{"train_examples": 101725, "loss": "l1", "qk_norm": true, "weight_decay": 0.007}
Rows from block 3 of a small masked image model, named by matrix and row number. Rows with one number within an expert belong to one neuron, the router's apart. Each number is 128 + 24 x the weight over its row's rms, rounded and kept within 0 to 255. All counts start at 0. Numbers have three digits each.
Before each expert's rows are labels from the 100 images, of 14848, where the router gives the expert most weight on average: "colour at peak" is the nearest of a few named colours to the mean colour under the peak. Only what is clearly more common there than usual is listed. The data: photos with spoken descriptions (Open Images, Localized Narratives).
# router: router (model.blocks.3.mlp.router.weight, 4x384, trained with AdamW), inputs 64-127
# up: expert up (model.blocks.3.mlp.up, 4x192x384), inputs 64-127
# down: expert down (model.blocks.3.mlp.down, 4x384x192, transposed), outputs 64-127

# expert 1
colour at peak: pink
router.1:133130121115175147105115133139123139135112132145119111123125149150109135145112137178118124118155124127138130133138138119117145150165144126113128123119131139043144130131103144123128134103115136
up.22:126107130121109123136130152105146139114128160117110098136089149083168113144152066116128153112131112144094118141153116144153136145095147093155116186131108105133151138109103142143089126174111173
down.22:122147140115134143129134106117133128105119120143142150123125128130125152119135137154128117138116129115157153097139147135106130108116145145131156119133109148117135091158037119125104109082105110
up.23:052121131159110123143156119130125102119155148129131129163126120114168093126171090130128142148120102133138129135151127129137143150122131109165126101050129083124108109151146157105157130136105136
down.23:136161117126135137119130091135121126139140118124142126128138111106117097114130141082140133124137143079119179137131152131119123152069129148119165091102110151112160140209130151126114120109124116
up.24:148121152132170128106129126126156144164131127075133168179134142137117135124156117114109117152147141144131113100120090145144161139127130126111121148067189140116116148100146145113138087123116115
down.24:131110113140148144150125163122136129130109153158113125115116109141126126117127161162124147135130162146139113177085132103158120104124108141154137097120106105146140106186139135141155124163104118
up.25:165106129113116106138123140154139138145126132118145126139140112158130170189135128127131116169109147167131110180160117135126152131136136151183118109171150144153166105078139157111130125129110167
down.25:134143112121156167126126131109121095129133118155161128127136117133122143130119106146127149094135123103117134158112105102150141118146076129154118180127122094144146132105181094123156152123144124
up.26:085146158094136149145108158130114126101112158114132117147101116109087145126153148149124146140128170168163139162112161129154141117120170112149102128136117132132142105149142108133128137096190152
down.26:126157153144128097128132128095113139141122125111087115135125139133133114127125094102125125146123175228157140144134139105132141100120132120129137139127159124133097111052135143126129106117090113
up.27:130133116108136142142104123153101081126108107139120161147137127152135097103133112098154088126114117115136142137116074164146085116143121145131161098071151125117131122105123136147161140161114182
down.27:131145165171098171113128138147121166164116113154119143124109097135134113124104131155102168096137142100114167132126129120078146148124085116108140141124137163111120073126168118131157103108167123
up.28:154106125102112125144092153131132137150138137126168149133106090103147159145126118129105133139141135130125116136151135153113124112096117114157118189112157138150147112125106102119135108129116113
down.28:119120147126106118138137135153142150106135154119114118134126155166138122127133121121143119141133152117138123132139119182143108105164097090121107116113105085141130183123114098141111144091153138
up.29:148124148104145106128130159126144133117139125122103134116155083145109100157081117091137171136115136129125115141159087107126153142157120119159139125129101129135136141114133115094076105130110178
down.29:130121145111117122126123121161125132134126098109149121121134102126136123135127116155134137154115169123078171116107105094102104170122150134121066155118081094113093114133133176120109115109094129
up.30:117086115134105138116129076129124108092129077161154139123134133126137167110128150141131127134112100121152120123145092153104122121122147104125070155101136139172145136129128132181146092150120112
down.30:122198156150133146127125130122140133146124121141125146133133106146145134113139108083133113129131105125121083122100152147193142104136094119123196094142135201109156151126112196120141131122154112
up.31:150134116133131190102158174126130128125172129126140142113138192156128116138140106174111136112147101111124110121121098151138161141155124131164153108108083148122104102159128155144134086114111131
down.31:131109119139143119108131116066125136163158131129154114131107137116141159120142144118124107117108152155067134119125174121163108129146105094139132126184132067116113135099126145158094150061162086
up.32:146137102155124125112125118111140144175124129152109148136119111131149092138132100196128096118164109126119146116158119120157156128138130140121132120113122105120152120110146168109134154113170092
down.32:126093141125111125146131117136125130142127114147162120135145133127138128130135095190132156153141159182115154149149095158129117124107115100112104163139094167150116128141135177129135151132189132
up.33:159099134150147153134140099122124116087116110140143133095145116124084129144039218150128157155150122098153152129109084123117129130106100146119179125091118143123102126173088100087107115137113138
down.33:125115173117137152139138172124134092153134151141105131131119122120133130127126106081121138143121092155162140143143104103186151107129115118148097065104073065122174097098159101132099137095109139
up.34:158119142094176120154157148085081137127136140133121165108140150156114114093161156113118081142161129160156100126113166147113144110119143117119114095100150175142106152104157157138114165116132150
down.34:137121138149148132137108135084114146123148113129088139125143130103114121136127100078127128132129142160129174107115162118109143107077133137156169096134152145111191108126111105116120169097154146
up.35:122156138148145122117169126115143145103167098126115135127107106154128140122131129131120164145153115120085117156099186106127131121077135152059152149105120114096153113170106145126116159118115123
down.35:128131142112119152140120162133131133139137137135158121130124131130129119125130122081132125123117143107087119133136146130207115088070122141130082117159154124087123136140131126141157153105130140
up.36:130104125083101113137117108139142087133117079137175114146113161093142152149076154099120129116112171138135137119158108145173131128182108174146115142194124142135079136107183118127132095133135105
down.36:128122184127115126136127152076136115126143130129159156144146118124125100134129089129129119115144116144120125109111118147152152162118087065145081088105166153081208113149176102147132147112172125
up.37:095096107131097119114093110119191116117142124102119139179143093115108102136150107129133142137127149127117120107149134165167144128107094095151132129169087122086159158139164134121188126120120131
down.37:120131112112112129132131106136125136127140152124118127129129157135143158130126136110120156154132128120147138153151126115062155102118156164072110173148116104127113111172114148141115111075066131
up.38:149129144146117124138111096129150124102151124127185095119149129125172136148199156109145159144108141135162133143098106105140119116103116159135239068122094079130121106117139124142093127147136122
down.38:135152135135137123132130205093120126156138123117096127128114121145127134129132128166134113142133108082114109108123109135145126091122165080172092169159154175157130120096151122135091122146095143
up.39:132107149130096132153101117129131083143097118148099158101116110118112130140126130128141130133110119137121133148140081152157126135091125166151131140121117120093129126127092114097132162156114121
down.39:133099147116115130122133146115121108126126145135178140126136138160123107133132097166122113110121162131117082057114091122164121137080135095116056131120141132128141172100104100131166137133127148
up.40:121139116117103113133135139144136119128126138113139131139126109118102141126141087160104142110162000000106079135130156140157136099149175148113105174158115176129134125160165120146136123102151102
down.40:131106120116123100120129122136129131123132148143133128126133120137118153131129140150125124116128000000100083153141099199105099162143118127106154115149160127113110105132127153132161127143130156
up.41:144106121134135112119139175140113136131127141105170140099157079107128119121173114154087152127154126134145129146111113112114170132128146116156128141151148099116149132137127138118147117151136147
down.41:126169137125123129126130090133122133120108141127106129127118107150121087138110150117118172146127110147114125125126137174112153105128114173153127131115098112135130108082146133116122114118124122
up.42:157088118114178175149138106116140170155096124138118106102126144147117171161171169107137134099111125111137130103118156133108099114094118098088139119147119129147159136070143155162095130184148162
down.42:137146166125111104130130094157125143141145121104127148124127107126137123126129147107144153123147128120112149123109129152156092151126160134089149135103135114114047113196147120133138118111096110
up.43:079124120118120118145130160136161132158108157097123171151144108129145122124171071142136141120101123134117113144164134130131097133178123124110124145127161107117161136125127106116137176164141148
down.43:124134121142118125124135155078140127159135110145153109129127150085135165134129121118125095162121108104161081170099171089142154103130126129119159138142137066080145139110209166127165152098105122
up.44:083135128154149129132113128127124123127134115128124145152133084098130132113101126123137150119111188120116123137107121144140124157130132115127113129084143129157110121106137110169098091153133109
down.44:121138104131149132127121140140122114129127112134143120133128116090099131138130117146120144134173123134169078159124129139101154130120135125159166100159107098078092117126143125134207170118141146

# expert 3
colour at peak: black
router.3:139162136163120184134152154144145145119103182150104141111147116120125138138125166094092166137165100090103103112090069100154137116119085160148146161140134134143111115119122110121145147124144162
up.22:148156088141125120128141117127159098171140135126120151136128114145139155144157140140134128131125115137128138135111121144168106128163162111133134113123144114145163163183134135138093102131104154
down.22:126184128146139095141120105138130087110137113129159115121129123121122123115134099114113142131125160134151141162127150142099120147160120122160054099134107149113115133113089112133140135143161131
up.23:145146134126138112126112144113138137141139127130085123128129128130118115145118138118120100153110113105162098118134089139121121138090139148117136095147163168150133149151113151100098090158119113
down.23:113142142127096136129112105131113091160148102167158133140122122132129089131153095134105114120124116143102116067160100136183165114113105097126107156147133073173167109169123150133080119104152132
up.24:136119127117123136126123154114113144125138144134132114126120103109108100123188131122144195115114131117121116122177160126149113116099152103119098139111114166135171110126163137111174146099070118
down.24:128157108138153159114124178154140125088141140135157115140116137156111132124130136158126170140122179144172133119128119132122104147142134122102119160119095135121136113147095131134133157122186105
up.25:136146124151131146132114103098112091143130118113162158130125102149115149138111069072119137101152096099142158132160176148130108110130123090121110135132094159149113115157114108120136156151141144
down.25:123091121138104104107108088092134151109132145139175131119155089123126115129136115156125150139108087107084140141143145127164128096112195106099095140145145078107088133155109086129106121111132106
up.26:119110132148168115141149161097137098072131110120110126135149092128086133124131133107122108133111129104134134140124102125119159124140084103127105167124125166133140167117120157145108137076201148
down.26:132122141126141153115134112117119127144126134128164135109128152141123131131117144110125095128101098124149147102151129141092152125093116137073187148114153110113122110079182184122139121121113120
up.27:133092156134104130131138109140101075165131158144126141124141062136134139127095128124128139106129131144139119118119119107140083147140168143111093171116103113121115151131098131110127082142131158
down.27:137161144141154135123125116144112128143110130113081127133116138103132139112104113101135094131135123154188177111152132111104104115092138108050128125074145177164116123155131144142132098123105131
up.28:177153114163104082142123082091164120113125153087111140124128121125089110152118123191138144148203119143149152144153129122109093122099184119126141118124133105117101157154130111122116123113166106
down.28:121094191136137143118122172159105139126110098111086127120117121157099128139115180119129111131183112124097128129105128144159116076148108145107127153115156183115118125101126132160107136130137155
up.29:155168069120125136139116138121111076115139145091167125132140082140133125137123146088126147133124134136149155162154072148164169143128152135132117164137124138141117155117170107085127116162165097
down.29:131097109116113127116123117123144098085121120117140128110123121132145130136129106103139108118148133146166149170109097159116111097089142116148085111108105144111150153173140137113153143212100144
up.30:148153094158125095125129186146148131159122130145157119128125128132129118114166099162115089083184123138166136129128083124113156149130121103088108099158168116112151118086094112144167131106172180
down.30:107125167112165113121130152069124154088105149148134102142133115095130142112133120113146110151173151170113081127125110145118106136096145163131125128105128188108184153116148089132100123086069113
up.31:130133154137127118126127151120103153151126160128108156125130128141150153142198113123134111094134124092141115129071147144103109135133115105125119090127136109140133090134130142128128146066097127
down.31:135118124142115150115142087105114136169082135139138149139131125138114122134123133076127092130134163117168155096100136104143123134105117137089171177137148094091126143136123136147103138132139152
up.32:133148133102145147143132051136118101099137132146175099134118181131084163134132105178134132110163145160100088139126120130069118115136140189089115116144138151146123119148177144082157105143149111
down.32:124109163129108163142153189115110108189130159103112115128121144116102126128132110142144165146118124069158128167161121142133109090146151120120176055125110191136143153114107130097149089097130100
up.33:124149089153120147133148156113119097134130107125103121141142104131117154125128152092118137130124127166135143146072108150153115151117108135128149037127125133137110126159110109130147135065092114
down.33:145138113112169135122121116098120145106135111158098123132125092146120133124125178146111092164162171126161154119119137163149123085084114106103158158154109171100095178093146096130160156109106138
up.34:114132128121145106146143108114146106132135184097092088136128140147192074140255104123144131151106098091118119125119175095154091109155114096126067157120109150117124113147145120116086112165124115
down.34:130113118125142171158118142185121114110112137118140137124122125138130156129125108141129140125108136160150148102100089140142112115177100182132186114144111121110072101085032164121141124177130143
up.35:096143114100137098131147174127135136138141088134112121139137116125108128130133149171114069126143130149112116128078131130142140139130082161138140150127131127106145160166096119161142126217106159
down.35:116151109111111091108132117105114098124120080114107134143131094108121107110121092120145159161084138150087083123103102109145163132131102150165108165088109099122151122173142089127184121158172143
up.36:176147124114154188128141125115114092160136097126136151133139135120174119122081160120128129155119133110110158130135131126146130161132106151105112160127150121142122168151134123113104097104103097
down.36:127139119118151135104129140083140135152122120134137119123130156169140107153122109117124175145129076072179142147146143129110151114117106076140107151127120056105096104146132094147141141124118124
up.37:093092150145167092131117153147149116107136122117089122132127124130084141135130151086144111109163120175108103106107177098113138143108119112091148152119113138142118093089139160138106094105191161
down.37:126084130126133150130126110132116105113134136143141150131135115167143077139150159159111117137156143049115077130131113137161155138108161179148118108120126152089098117171126126120168140148131111
up.38:123140105145120121132146138114122138154133089148118125147147112189120133136151132110113148131122079162182119183050155145122103142130139134091093114116119166121119126161133156134108106158133127
down.38:130141128124134139141121143096135119138181148134215093117113135093150123131142112157133113129129119126141131111155200130109116115132125101144244135120132160131112111140146108137135101126098111
up.39:142114096094100177136136114141092131126129088094155114136155120124107113128129131127133143151114128179115163131090130125073145168102160130144105153120158121165089150098152136130130114131079141
down.39:130123159116116142141119101140148129067149149118118105143132146155122120135124133120161101123109141098154122116117096148150134141135094115093097102116078141217132111097123106116116133110160130
up.40:130140127129132138134129114109141129151121144120134141138131142121145088147135127154130140156139134120157117136062144133099127133118151115134114230113123121126148135119103180108121152114121099
down.40:135139136097099158101134121079141130133120080173102109108142139150121139136111110164137200140149157120138134151138139147153152112105146148163122116151129083115136119105178116127120088083091118
up.41:120203140147080129133118111166135138106128118113167089142135122125132079129098073090133102110141159112163160126127103145113144160139121116165154189136124099120137095126084144153106118183115131
down.41:127103107128135125129120122091118145159135134146122116131142117135123105112114120134133091149087159119148121090125157130183147198133168122060134130096140137161130130097116136122180131087119125
up.42:120122121142118149127112130145112121128130121155108139132122130135099100131115129122109111120127102139147136109156182113104135132115125160126103144134158132152137170139145149097133148103094166
down.42:133141138148100142116121154121129139123127094110107145116119124151122138103135097142129161104089131124129133156114173120195098155126081109108101211123126075123125162164095130120108111170165164
up.43:106148131134109153128121071155087174107128103123140147138130186113162086126110130098130126106165168114160117132122142125096127141143160124159127093117077128138134101100153167142158151105086113
down.43:133112130125170155112143156101137095149129115105142120132122115137121149128124150149127163096109138144127140114134137111191102109118156148097097132128091109150090082091214152138118135139105086
up.44:171127145150112131137116106143120098141122094111115118132131051132173110162077141161131118120113125163088139134109117136184111135142137110138105091063106100142117162124147114112083124139129167
down.44:112107134114150144105123163095160124120137122176143107106135127129147150111138097141128125135162184153117132097127117125147145114125095143103153083116113141100113110130095161120140117091092118

# expert 2
colour at peak: black
router.2:149125132173108097133104118142104100128133120156149151103111146130154176089109165130096152179093134132125146130145153141121121122124153134148141128146128134173157146156165128156146147167162136
up.22:140129157128132124124121087141132119144128140125143085130167145126106141084128134159151151135099149115099130091159179125106072123149110162158089110191108112054130121128099119129116099092090115
down.22:104134130106125145122138102066141127141122146120118151135131110122150135116133115108129136154080131137077087182149147094158185148138110112111135132132137137143096093100146096126084146126145149
up.23:105134087150229084120127152093139111164123097116071100123116141096119122121119178096100113125161136116140171125101154143101139102158105173106117151124169143137134117107128096128125098117089120
down.23:136089150122147160147132131067095115088111115160121122116117101100129122138134124077132091176124110084154159093136127141114120157117117141108146169144154128132180154111133129117114163112082178
up.24:137104140137142140146127123089120137118130124110094162122101162181168137174144113097131172125120117121091107107165170091091086103136142159123133096122145150109109115121153107122119096102112121
down.24:129111136143119099132146139117137099104130141104115148109130156110147157142127094111136125149130128078124114169082129124176121121108075117092135129144123157161141151089126153123106142140131120
up.25:144050100112107121130125117122099104124125103110186095128146099142139140118160124105135124115101133159164140126121070120109124140138146137127117141112138105125127158115153130131120054170137118
down.25:132126131141113123132140113088124095145170131122147113127132130125127122130145152158128089121139120089094109153130077119124110103104151110141192154092189162115109106117121160131127105149126124
up.26:141131133108088092121111140145146088168126190117142163128123146109152137119200088139137132112095100105104090118131153111108103126121099144100112138130119122101182104148133104135095129072095128
down.26:110095127129171150133140144109133134123137162149113124141110127114130090128122174134133149131126096224134147113125181128142120136081125154120232124109147083085102124106107131123094115138145132
up.27:104109156103131095114130137109132096118127116103130107124116151102158131116138130101133098124129126090108095152124133133095097132147126121120141102117125110129122135132111108104122080154079119
down.27:112127103144123112121127133122133138119136156115112122128133152101150139126110107074118120130141074150160148157136124124165159126093140082110164146085123153144108151161108145119158132131160134
up.28:179140098131146108133129093114145075126128098141144111128143078112122112148137112159122105117102125123150140113186132101143084119115115098102101091128107117105096159133167130136146132172128151
down.28:124156140147142098125107082134127116118138132151111133138123146114125125125130123171133113105154185116138125143145082113186138137152162094132099149100131133163151123188136137128160121149146104
up.29:131161138135139118144129099115132142133131112133112109137133137120117153120152109155133103116132161116095114118129143120143111083133121088150138098132126113118125172134156157160187149147095126
down.29:133108162095104145127127158161127101111148105122157139133131093144133108123133143126138117118127173160136133070095172126084101132118123145101109154115144150150120153130119155126150126124084131
up.30:106111197087130113132132135178094134127130105158178125123135119147095159123199113128111119033117138146133123126108112138090162121117123110127086113136143106100133162120134120127168142133136149
down.30:117124193092130119130134159102123163105144089137124122132138102159128160109136160099128168072152114136141112133147168117140111109175101138125157144082125090154131146149134125119166093122164120
up.31:123108128147104122141121160126141131119147147125141135139121172100126124119133116158170121098079153153092120152123144121148144130136116123143152054100148120131163115126135170101123113117106134
down.31:119127145159165120153127134129145138162098097121069117122107117142109127125117106124125085127148145117096125130139150119142123099143163147118093122151126133171082127166123144127173114075129136
up.32:142209080171133149123143132110126175098140083145138146129135123129133206146039081112114138121141146124097108134084180143075113138141107150091061117147140145119140155110113137137107148147169139
down.32:114109127109115153102132064091141123082115111139124125127125100147123102118141142102137094129121143122132133110135099157129125153090152104142152127092112176089121115061171154134114120177126129
up.33:097104139113113130126146133134133144136119178164109132125123087152148178134138036122125097127125106100120135122140117132108134114099129088099147140137153158082125121129168088119086131092106082
down.33:122120130122113127110133100122120135153134132137090127115115111149103097124141157149118151099124152153177086110133152131195158096094053120107097136151062167132147161150125126138109146137088141
up.34:120136142129155185126132105081111125138134141125150124119115086138127149129209165111121108178193142158150143158116113124151093119161163051142118071107139119122125154160165144154117117175131168
down.34:133115143107148124146135140112120119143150114117150123129131124121134114143125060124143109130116158138145156107155122148095133135135130154087028105142134125152117124150082103129097140125163181
up.35:105135092115145139100106125112134168136109147126149131135142110126109127106124146148105106140134088159116104124120133134145149130175152108118110121139139160138128129142099123173128124091130134
down.35:126132123140128113135111132135126136148104060109104112134121113110130079123139138190119141119157105128141159144136137182122115104048158100182123118123104119141091139124108164123119125096081149
up.36:142155117160117128128112144122172116083140134163117105132128153109113164127106151152123186187139095090124141134127108147119132156148175149117112149132098094141117145139122124112162118162079126
down.36:129112150116130142110112149136116138121098114132116126129130125121103161118134152117118154119134162148121140110127091159136126130079109109129102112127126150153120093088170138120129140180109122
up.37:146126128145133143129149088116118125148129148102180104127134129157085131134135207105111164141155100085158132125111109130145140114171127112128114107148111125137165144148128150160085094117139145
down.37:127131123146129145143128202093127121126121123111179133139137138136121129091127093134130114171098137120155091112136114087138145122093148122145115163150090160124104128133114107117178122146125126
up.38:142170139148158174140130124157161169136140129111100116145130036108144141134095165095117170156112148118095108164109191161099136148132112134150032133106126151130146162146137168165127096153089109
down.38:111111135151102136127144120106120132141118146130089108119135162141155133127139121132119122152190171135100140121134133131176116112115154121131156087132153092134096069145153129117150171119156127
up.39:138133119073123122130129098109170153112122111126160135130117159136149161142139155153125096148129150102106111142129086144104111122142140118129145146105107163153142099105118142129079147183132148
down.39:126115095105119155122118165138107140165123147135118129142110126125142104133135093119118119136105131133129199102189127114153132121109150108130075138144098075073075118126136077131140102087102132
up.40:141145113139152120127129129153123104133123124126137160132128126157084112131128094201147145116154123096070157102155104154079124159087128113153117132170154097172134123118123142145073128103127166
down.40:113147108131120174131126141117124122161139145116129139135106136085123124137137148110131156147133123143159162113155163100157143135133165124148066117136090136159170129092180094133156082100090139
up.41:155118162129200125130127213128158119121124146100145135128137097124143111113103116148172104133123103148155112135154116118141129100151132096105082134127135157108133056157128138110122110105166122
down.41:138107127132094086121146061138117127135124109155115132102118159095141142122148145143139102150128138148101147124098144137111126162144152153133071164125166086115097136152130113140165155136172067
up.42:138166134137098095134120181144134112120125148127099093126132150171074111142141080129150146141128114090126121134157174136085161138133150112119120129120107148110201160128147158089114159163104154
down.42:140117106113104124124118107110102088139088099121171091126132120099119146157138154129150101147122088145096157135101113167105191145116147121147123139108104092104084124116127122128091170181207122
up.43:144130133113127118134124125131121160078134104135115099139124166136083187124054156141128150140131150141121136124104146159127158153140143122119082093153121107134166142116110086133113127149097092
down.43:152144107132077159118130147079127114135107130147167133126142128123126131139118135107122128137093124091133115149137137148051122103144073126127130115133136185119112163089127154137132116161165161
up.44:107191166140140122128125106116132105132125153159128100138124102129115107144104103097117136170131131132141133135161113108113091172123169072161118120135131105129119119108143126126121109139128132
down.44:135125118132166109143117144173117135120125129141118126142139114126128172132136124147090082133136143128116151148110152137098130159122192132125171131162126206120144160090141083134071131101090116

# expert 0
colour at peak: black
router.0:118089130115141114128141126121135148163138121129151139110108118134126108163149081146164099114140168156163152131155145155131141154140154138151137134153157139143135152137149173151129131161122119
up.22:120191173122116165131136117161118154113135175138153113130139122121157130126142096117138116184156117155126121135149035123134133113118169098126141125142147132115103102132120074137111159106158115
down.22:147142156117140148131109083152129118116133130131107126131153136121129141122112128137132103096163101093148095104118129149158141119096111152136073198151091113162163114108121124141130108128200128
up.23:069129094152101147132123153109159142114125139123136069128121104124130132129131102164134160106084098126163126117161130133176118151081130161141032129116126143170131102148131153138101098117151113
down.23:140141141125112106108135155141143159111130113118140149120120156130119143128117106131114070144147119108159070145122076130124138145097188092187180159118148121107146128114102135125081136154129154
up.24:131150093114109112127117117149158140127123162145111116113111142072123135126104152167119146146138136143133143142176132121098118119131154174131080112136116109129121148134135121108090111095146107
down.24:119090159116122144122131086104136078131137143165110125138124134124140128134133108109149135156093129153144147169145104166116124143138146093093166129127139130094144136093100104115119126150136129
up.25:141125126109104170141120120112135183139132110143152155125117132132110098138168109079139098120142115107132153159136166110159097098111157098157077137104152123140161112123137170128176160112128121
down.25:128108097103144129115121121148147119124100137122135146126128125122118148123128141118120170113118109106136124104112142128127124106107117146174167127129121121079170121166131089115155160132111139
up.26:121139158124150095137125110096144154133125100147150161128119158154178164127116159111118109133136114113134127164106146151130141124106119109114138140134136143134145130094123118139115129104198095
down.26:136106126132169094102124156098150124099126156154110128127136116170118103113145098110126136105143081110048101141120122142120121121136139131128109124113183098127141141120146130130170136067073114
up.27:154144153117116138135145041125105109112131117149118160132130110130129120140149099134112104097127126113134123136122147128185092122103101114147126156121115149113134143130171116121098148130178129
down.27:123125127129100118126122076105131108125137146138133106126120130129133138142125139123119131129114131166128115145164099171088106120170122121164099077142078072140102141124071140138133117130123174
up.28:159149128153127090129135137123133117131130061106102110131130164112094182135069117142114070099109134162135145125121096145128160164143112093150122116112132147130112159120123161141140142156107104
down.28:125150083127155112149125151155125139098139134120161135119117146144132120124138114103121149120108148120127172103144147121162122150069112137132109153145112075151122104092151132130136139100129148
up.29:127119140156178153138142103117103148117137147123067113143144122127077086145164095164112139059172118132135140124075160121118139126120069145116154103119096143125101120173107123143164153092200088
down.29:123135105119108094098133139110127112116114123124112113131132112118108115146129141195128086113133103123109103115095173084195143103047110106144083154095123084121144120201102089125110158154133102
up.30:136040123134118132119145091113134105192119159130184116115125093147110105125142129146149146099102135146129127106146122097145114140120180103132060128115152117109136126134167110158139140154129114
down.30:141129151121129152126128138166135128118116139088089141122139125119093132131139118154114125125113106156011084124117127112157136129137149174128153177116152132146120167132114073112115150132139151
up.31:128110130116091122118145153116119145099124120131143185117120121109143156121098067137127079131130116138141139102136150118213129150178154176099070145106164116129156108124134141090152130128086094
down.31:133115085126130130122118151107120128135111132107120124125122144111132124132130147160133161144101149168111106147138130139074133123107107089136231144157058191124141109179081177126154131110114127
up.32:109154170133121141135118150164094149075135129144144098126112135131154179125172158080134154168147128150102124136133131113113158110115131092110078122146148127085119113138141132128137121113119071
down.32:111118210139150108140124116136103109072139138100079113125097136148128137121155182099113164162163105175103093094143090145177118135106149093133070145101141124077112143206170146139099143107152129
up.33:108084157109111141124145136078123150152132107128172156119116126121119146117144098128105081115138190163136113135166117111113106136090146125107150175144185138139175161167158156139115112127156098
down.33:144113128120088140154120105122146154135150147133162138135128111134125151144113146155115096120154107081098198140100152115155123124129090153081092142116102135163105153099103149112154144175119138
up.34:128145126155131137126143104138140120106120137142158086139124156135130153138117111158141098080137076139124129128134177110142156103151198107109133162114104129126110114128139144152115137079151141
down.34:112150111138116119134119143147103104094148112139074136131127131106132135096121123117143094127099157129106157137124111112103150109139131152158123138163171131155143138109177156132133159140127125
up.35:135120127162139136130121131128124129129135133137142114137116093137141190142110122117126098100185111081102153132122168135136110130081140113119099106137089172117121137094189120162146108178173100
down.35:108134136148170132124129135097162172124107093098119120119132159107098113131126131082117088094149130143091131062090122110128118128145100088123116172127061127128111150096165159131107160122097121
up.36:155139099146115160122141105127133187106126101116142112137123159122082104134157037135145075106164125106143136124159145156162148116149119124091116132108119145127140147154138142121095104145096174
down.36:119123086122147142100135124121136112106124124134137135136121098103118111139110123185098144117115077181137155113104108169149106139124146100148168194135125125105055158131100164126127152130143114
up.37:077120139114139086131130063154130156104139166151137076129132110130159174116173170162129148132124134085142141136147127151149130110120146177126147121151136173146115092126125151131103112135135118
down.37:122107142136123130147130122132138111089119138165117148137138148138125120131125157135119133123132144153126127121149122108074122082152132139154122123148118033111115161140100094124162122113131155
up.38:128100139126106129139138148143120173145138115129185109140121115108116120135145117169153090096080144179174133139141088133097145101106128111140161129139113133134164126108111176127159151139160137
down.38:130137139140145124125133171093124147137118119162090127132132112149141114128125104107118127124124113154145158134122104112106117130170105145122065095118166043090154164141150106138130125109136109
up.39:165143131109095151139124133135147127092133106169125087124133125140141112131145147144141092157149134137099138140152115113112094133150151180139150082159081150116107144126108118132136126144089113
down.39:124116145137118141107137082172136114126122141093153135125132098120124108116135149126160144102147161112075114135154109164058166131098099149148161101135109147120106104127071138152077137157128126
up.40:127159123127151120123127128160121122109135116158124099135145079101098099139064123129129053172148154144123131117093110134144137156064164113118099162149129111133109114071095103134161129151086141
down.40:130128141144124084142140107163130125157130128151106128107133139091107120119129126082123079116143095143178130086118130144129115166102127150074138148123132171132147171133133097132161075161128112
up.41:123148136116130134131143109133098098094131075102147118124150160107143128136148103135152126103148133163127110073145137083106084136111130120121142135131121114072125082111172182130162096078064128
down.41:124168127142126088128133125150148137148133164085166105129143155130107109129136136160113087125132073082086113096133113155105127127063121079165126117130176149161111108116110118114136101154171124
up.42:162122130093128156126133154170138113152130135131090101133131106115118113120173080125136150124119137121167133129107179122120158114125125106106111076125131132132113168112132151125143144075137110
down.42:139075118145153161125129134151125137124144134138130137132125130128158095131127144114136135169177084198179130152146105165075140109128108115118197141127092144134177093135134148133142109154102141
up.43:175132165122108122130119024152139048145141150100102106128128124145110091144126124123123082151154175093121117145132112138135146122130179140145132129109142109170116115140124129087193077148158126
down.43:133154128128129113134125155170151097105112135150085116127136129131113106134135105113155177153175150171134154119126132153083127137169138165143112136141075079138134152095119085121175133143095129
up.44:150157125098135173133129157147141096158132114160101128127136093117145092132170107110126059089133093096112159147168103152125132119106101172134106110141132127148151150110110136146163185095106118
down.44:127117143134165137118128108144127141098106145124118135141133179128136131134130150078134145127103146107179133150128144107160102118134119130128161133125089157119157134114240123124168105111166117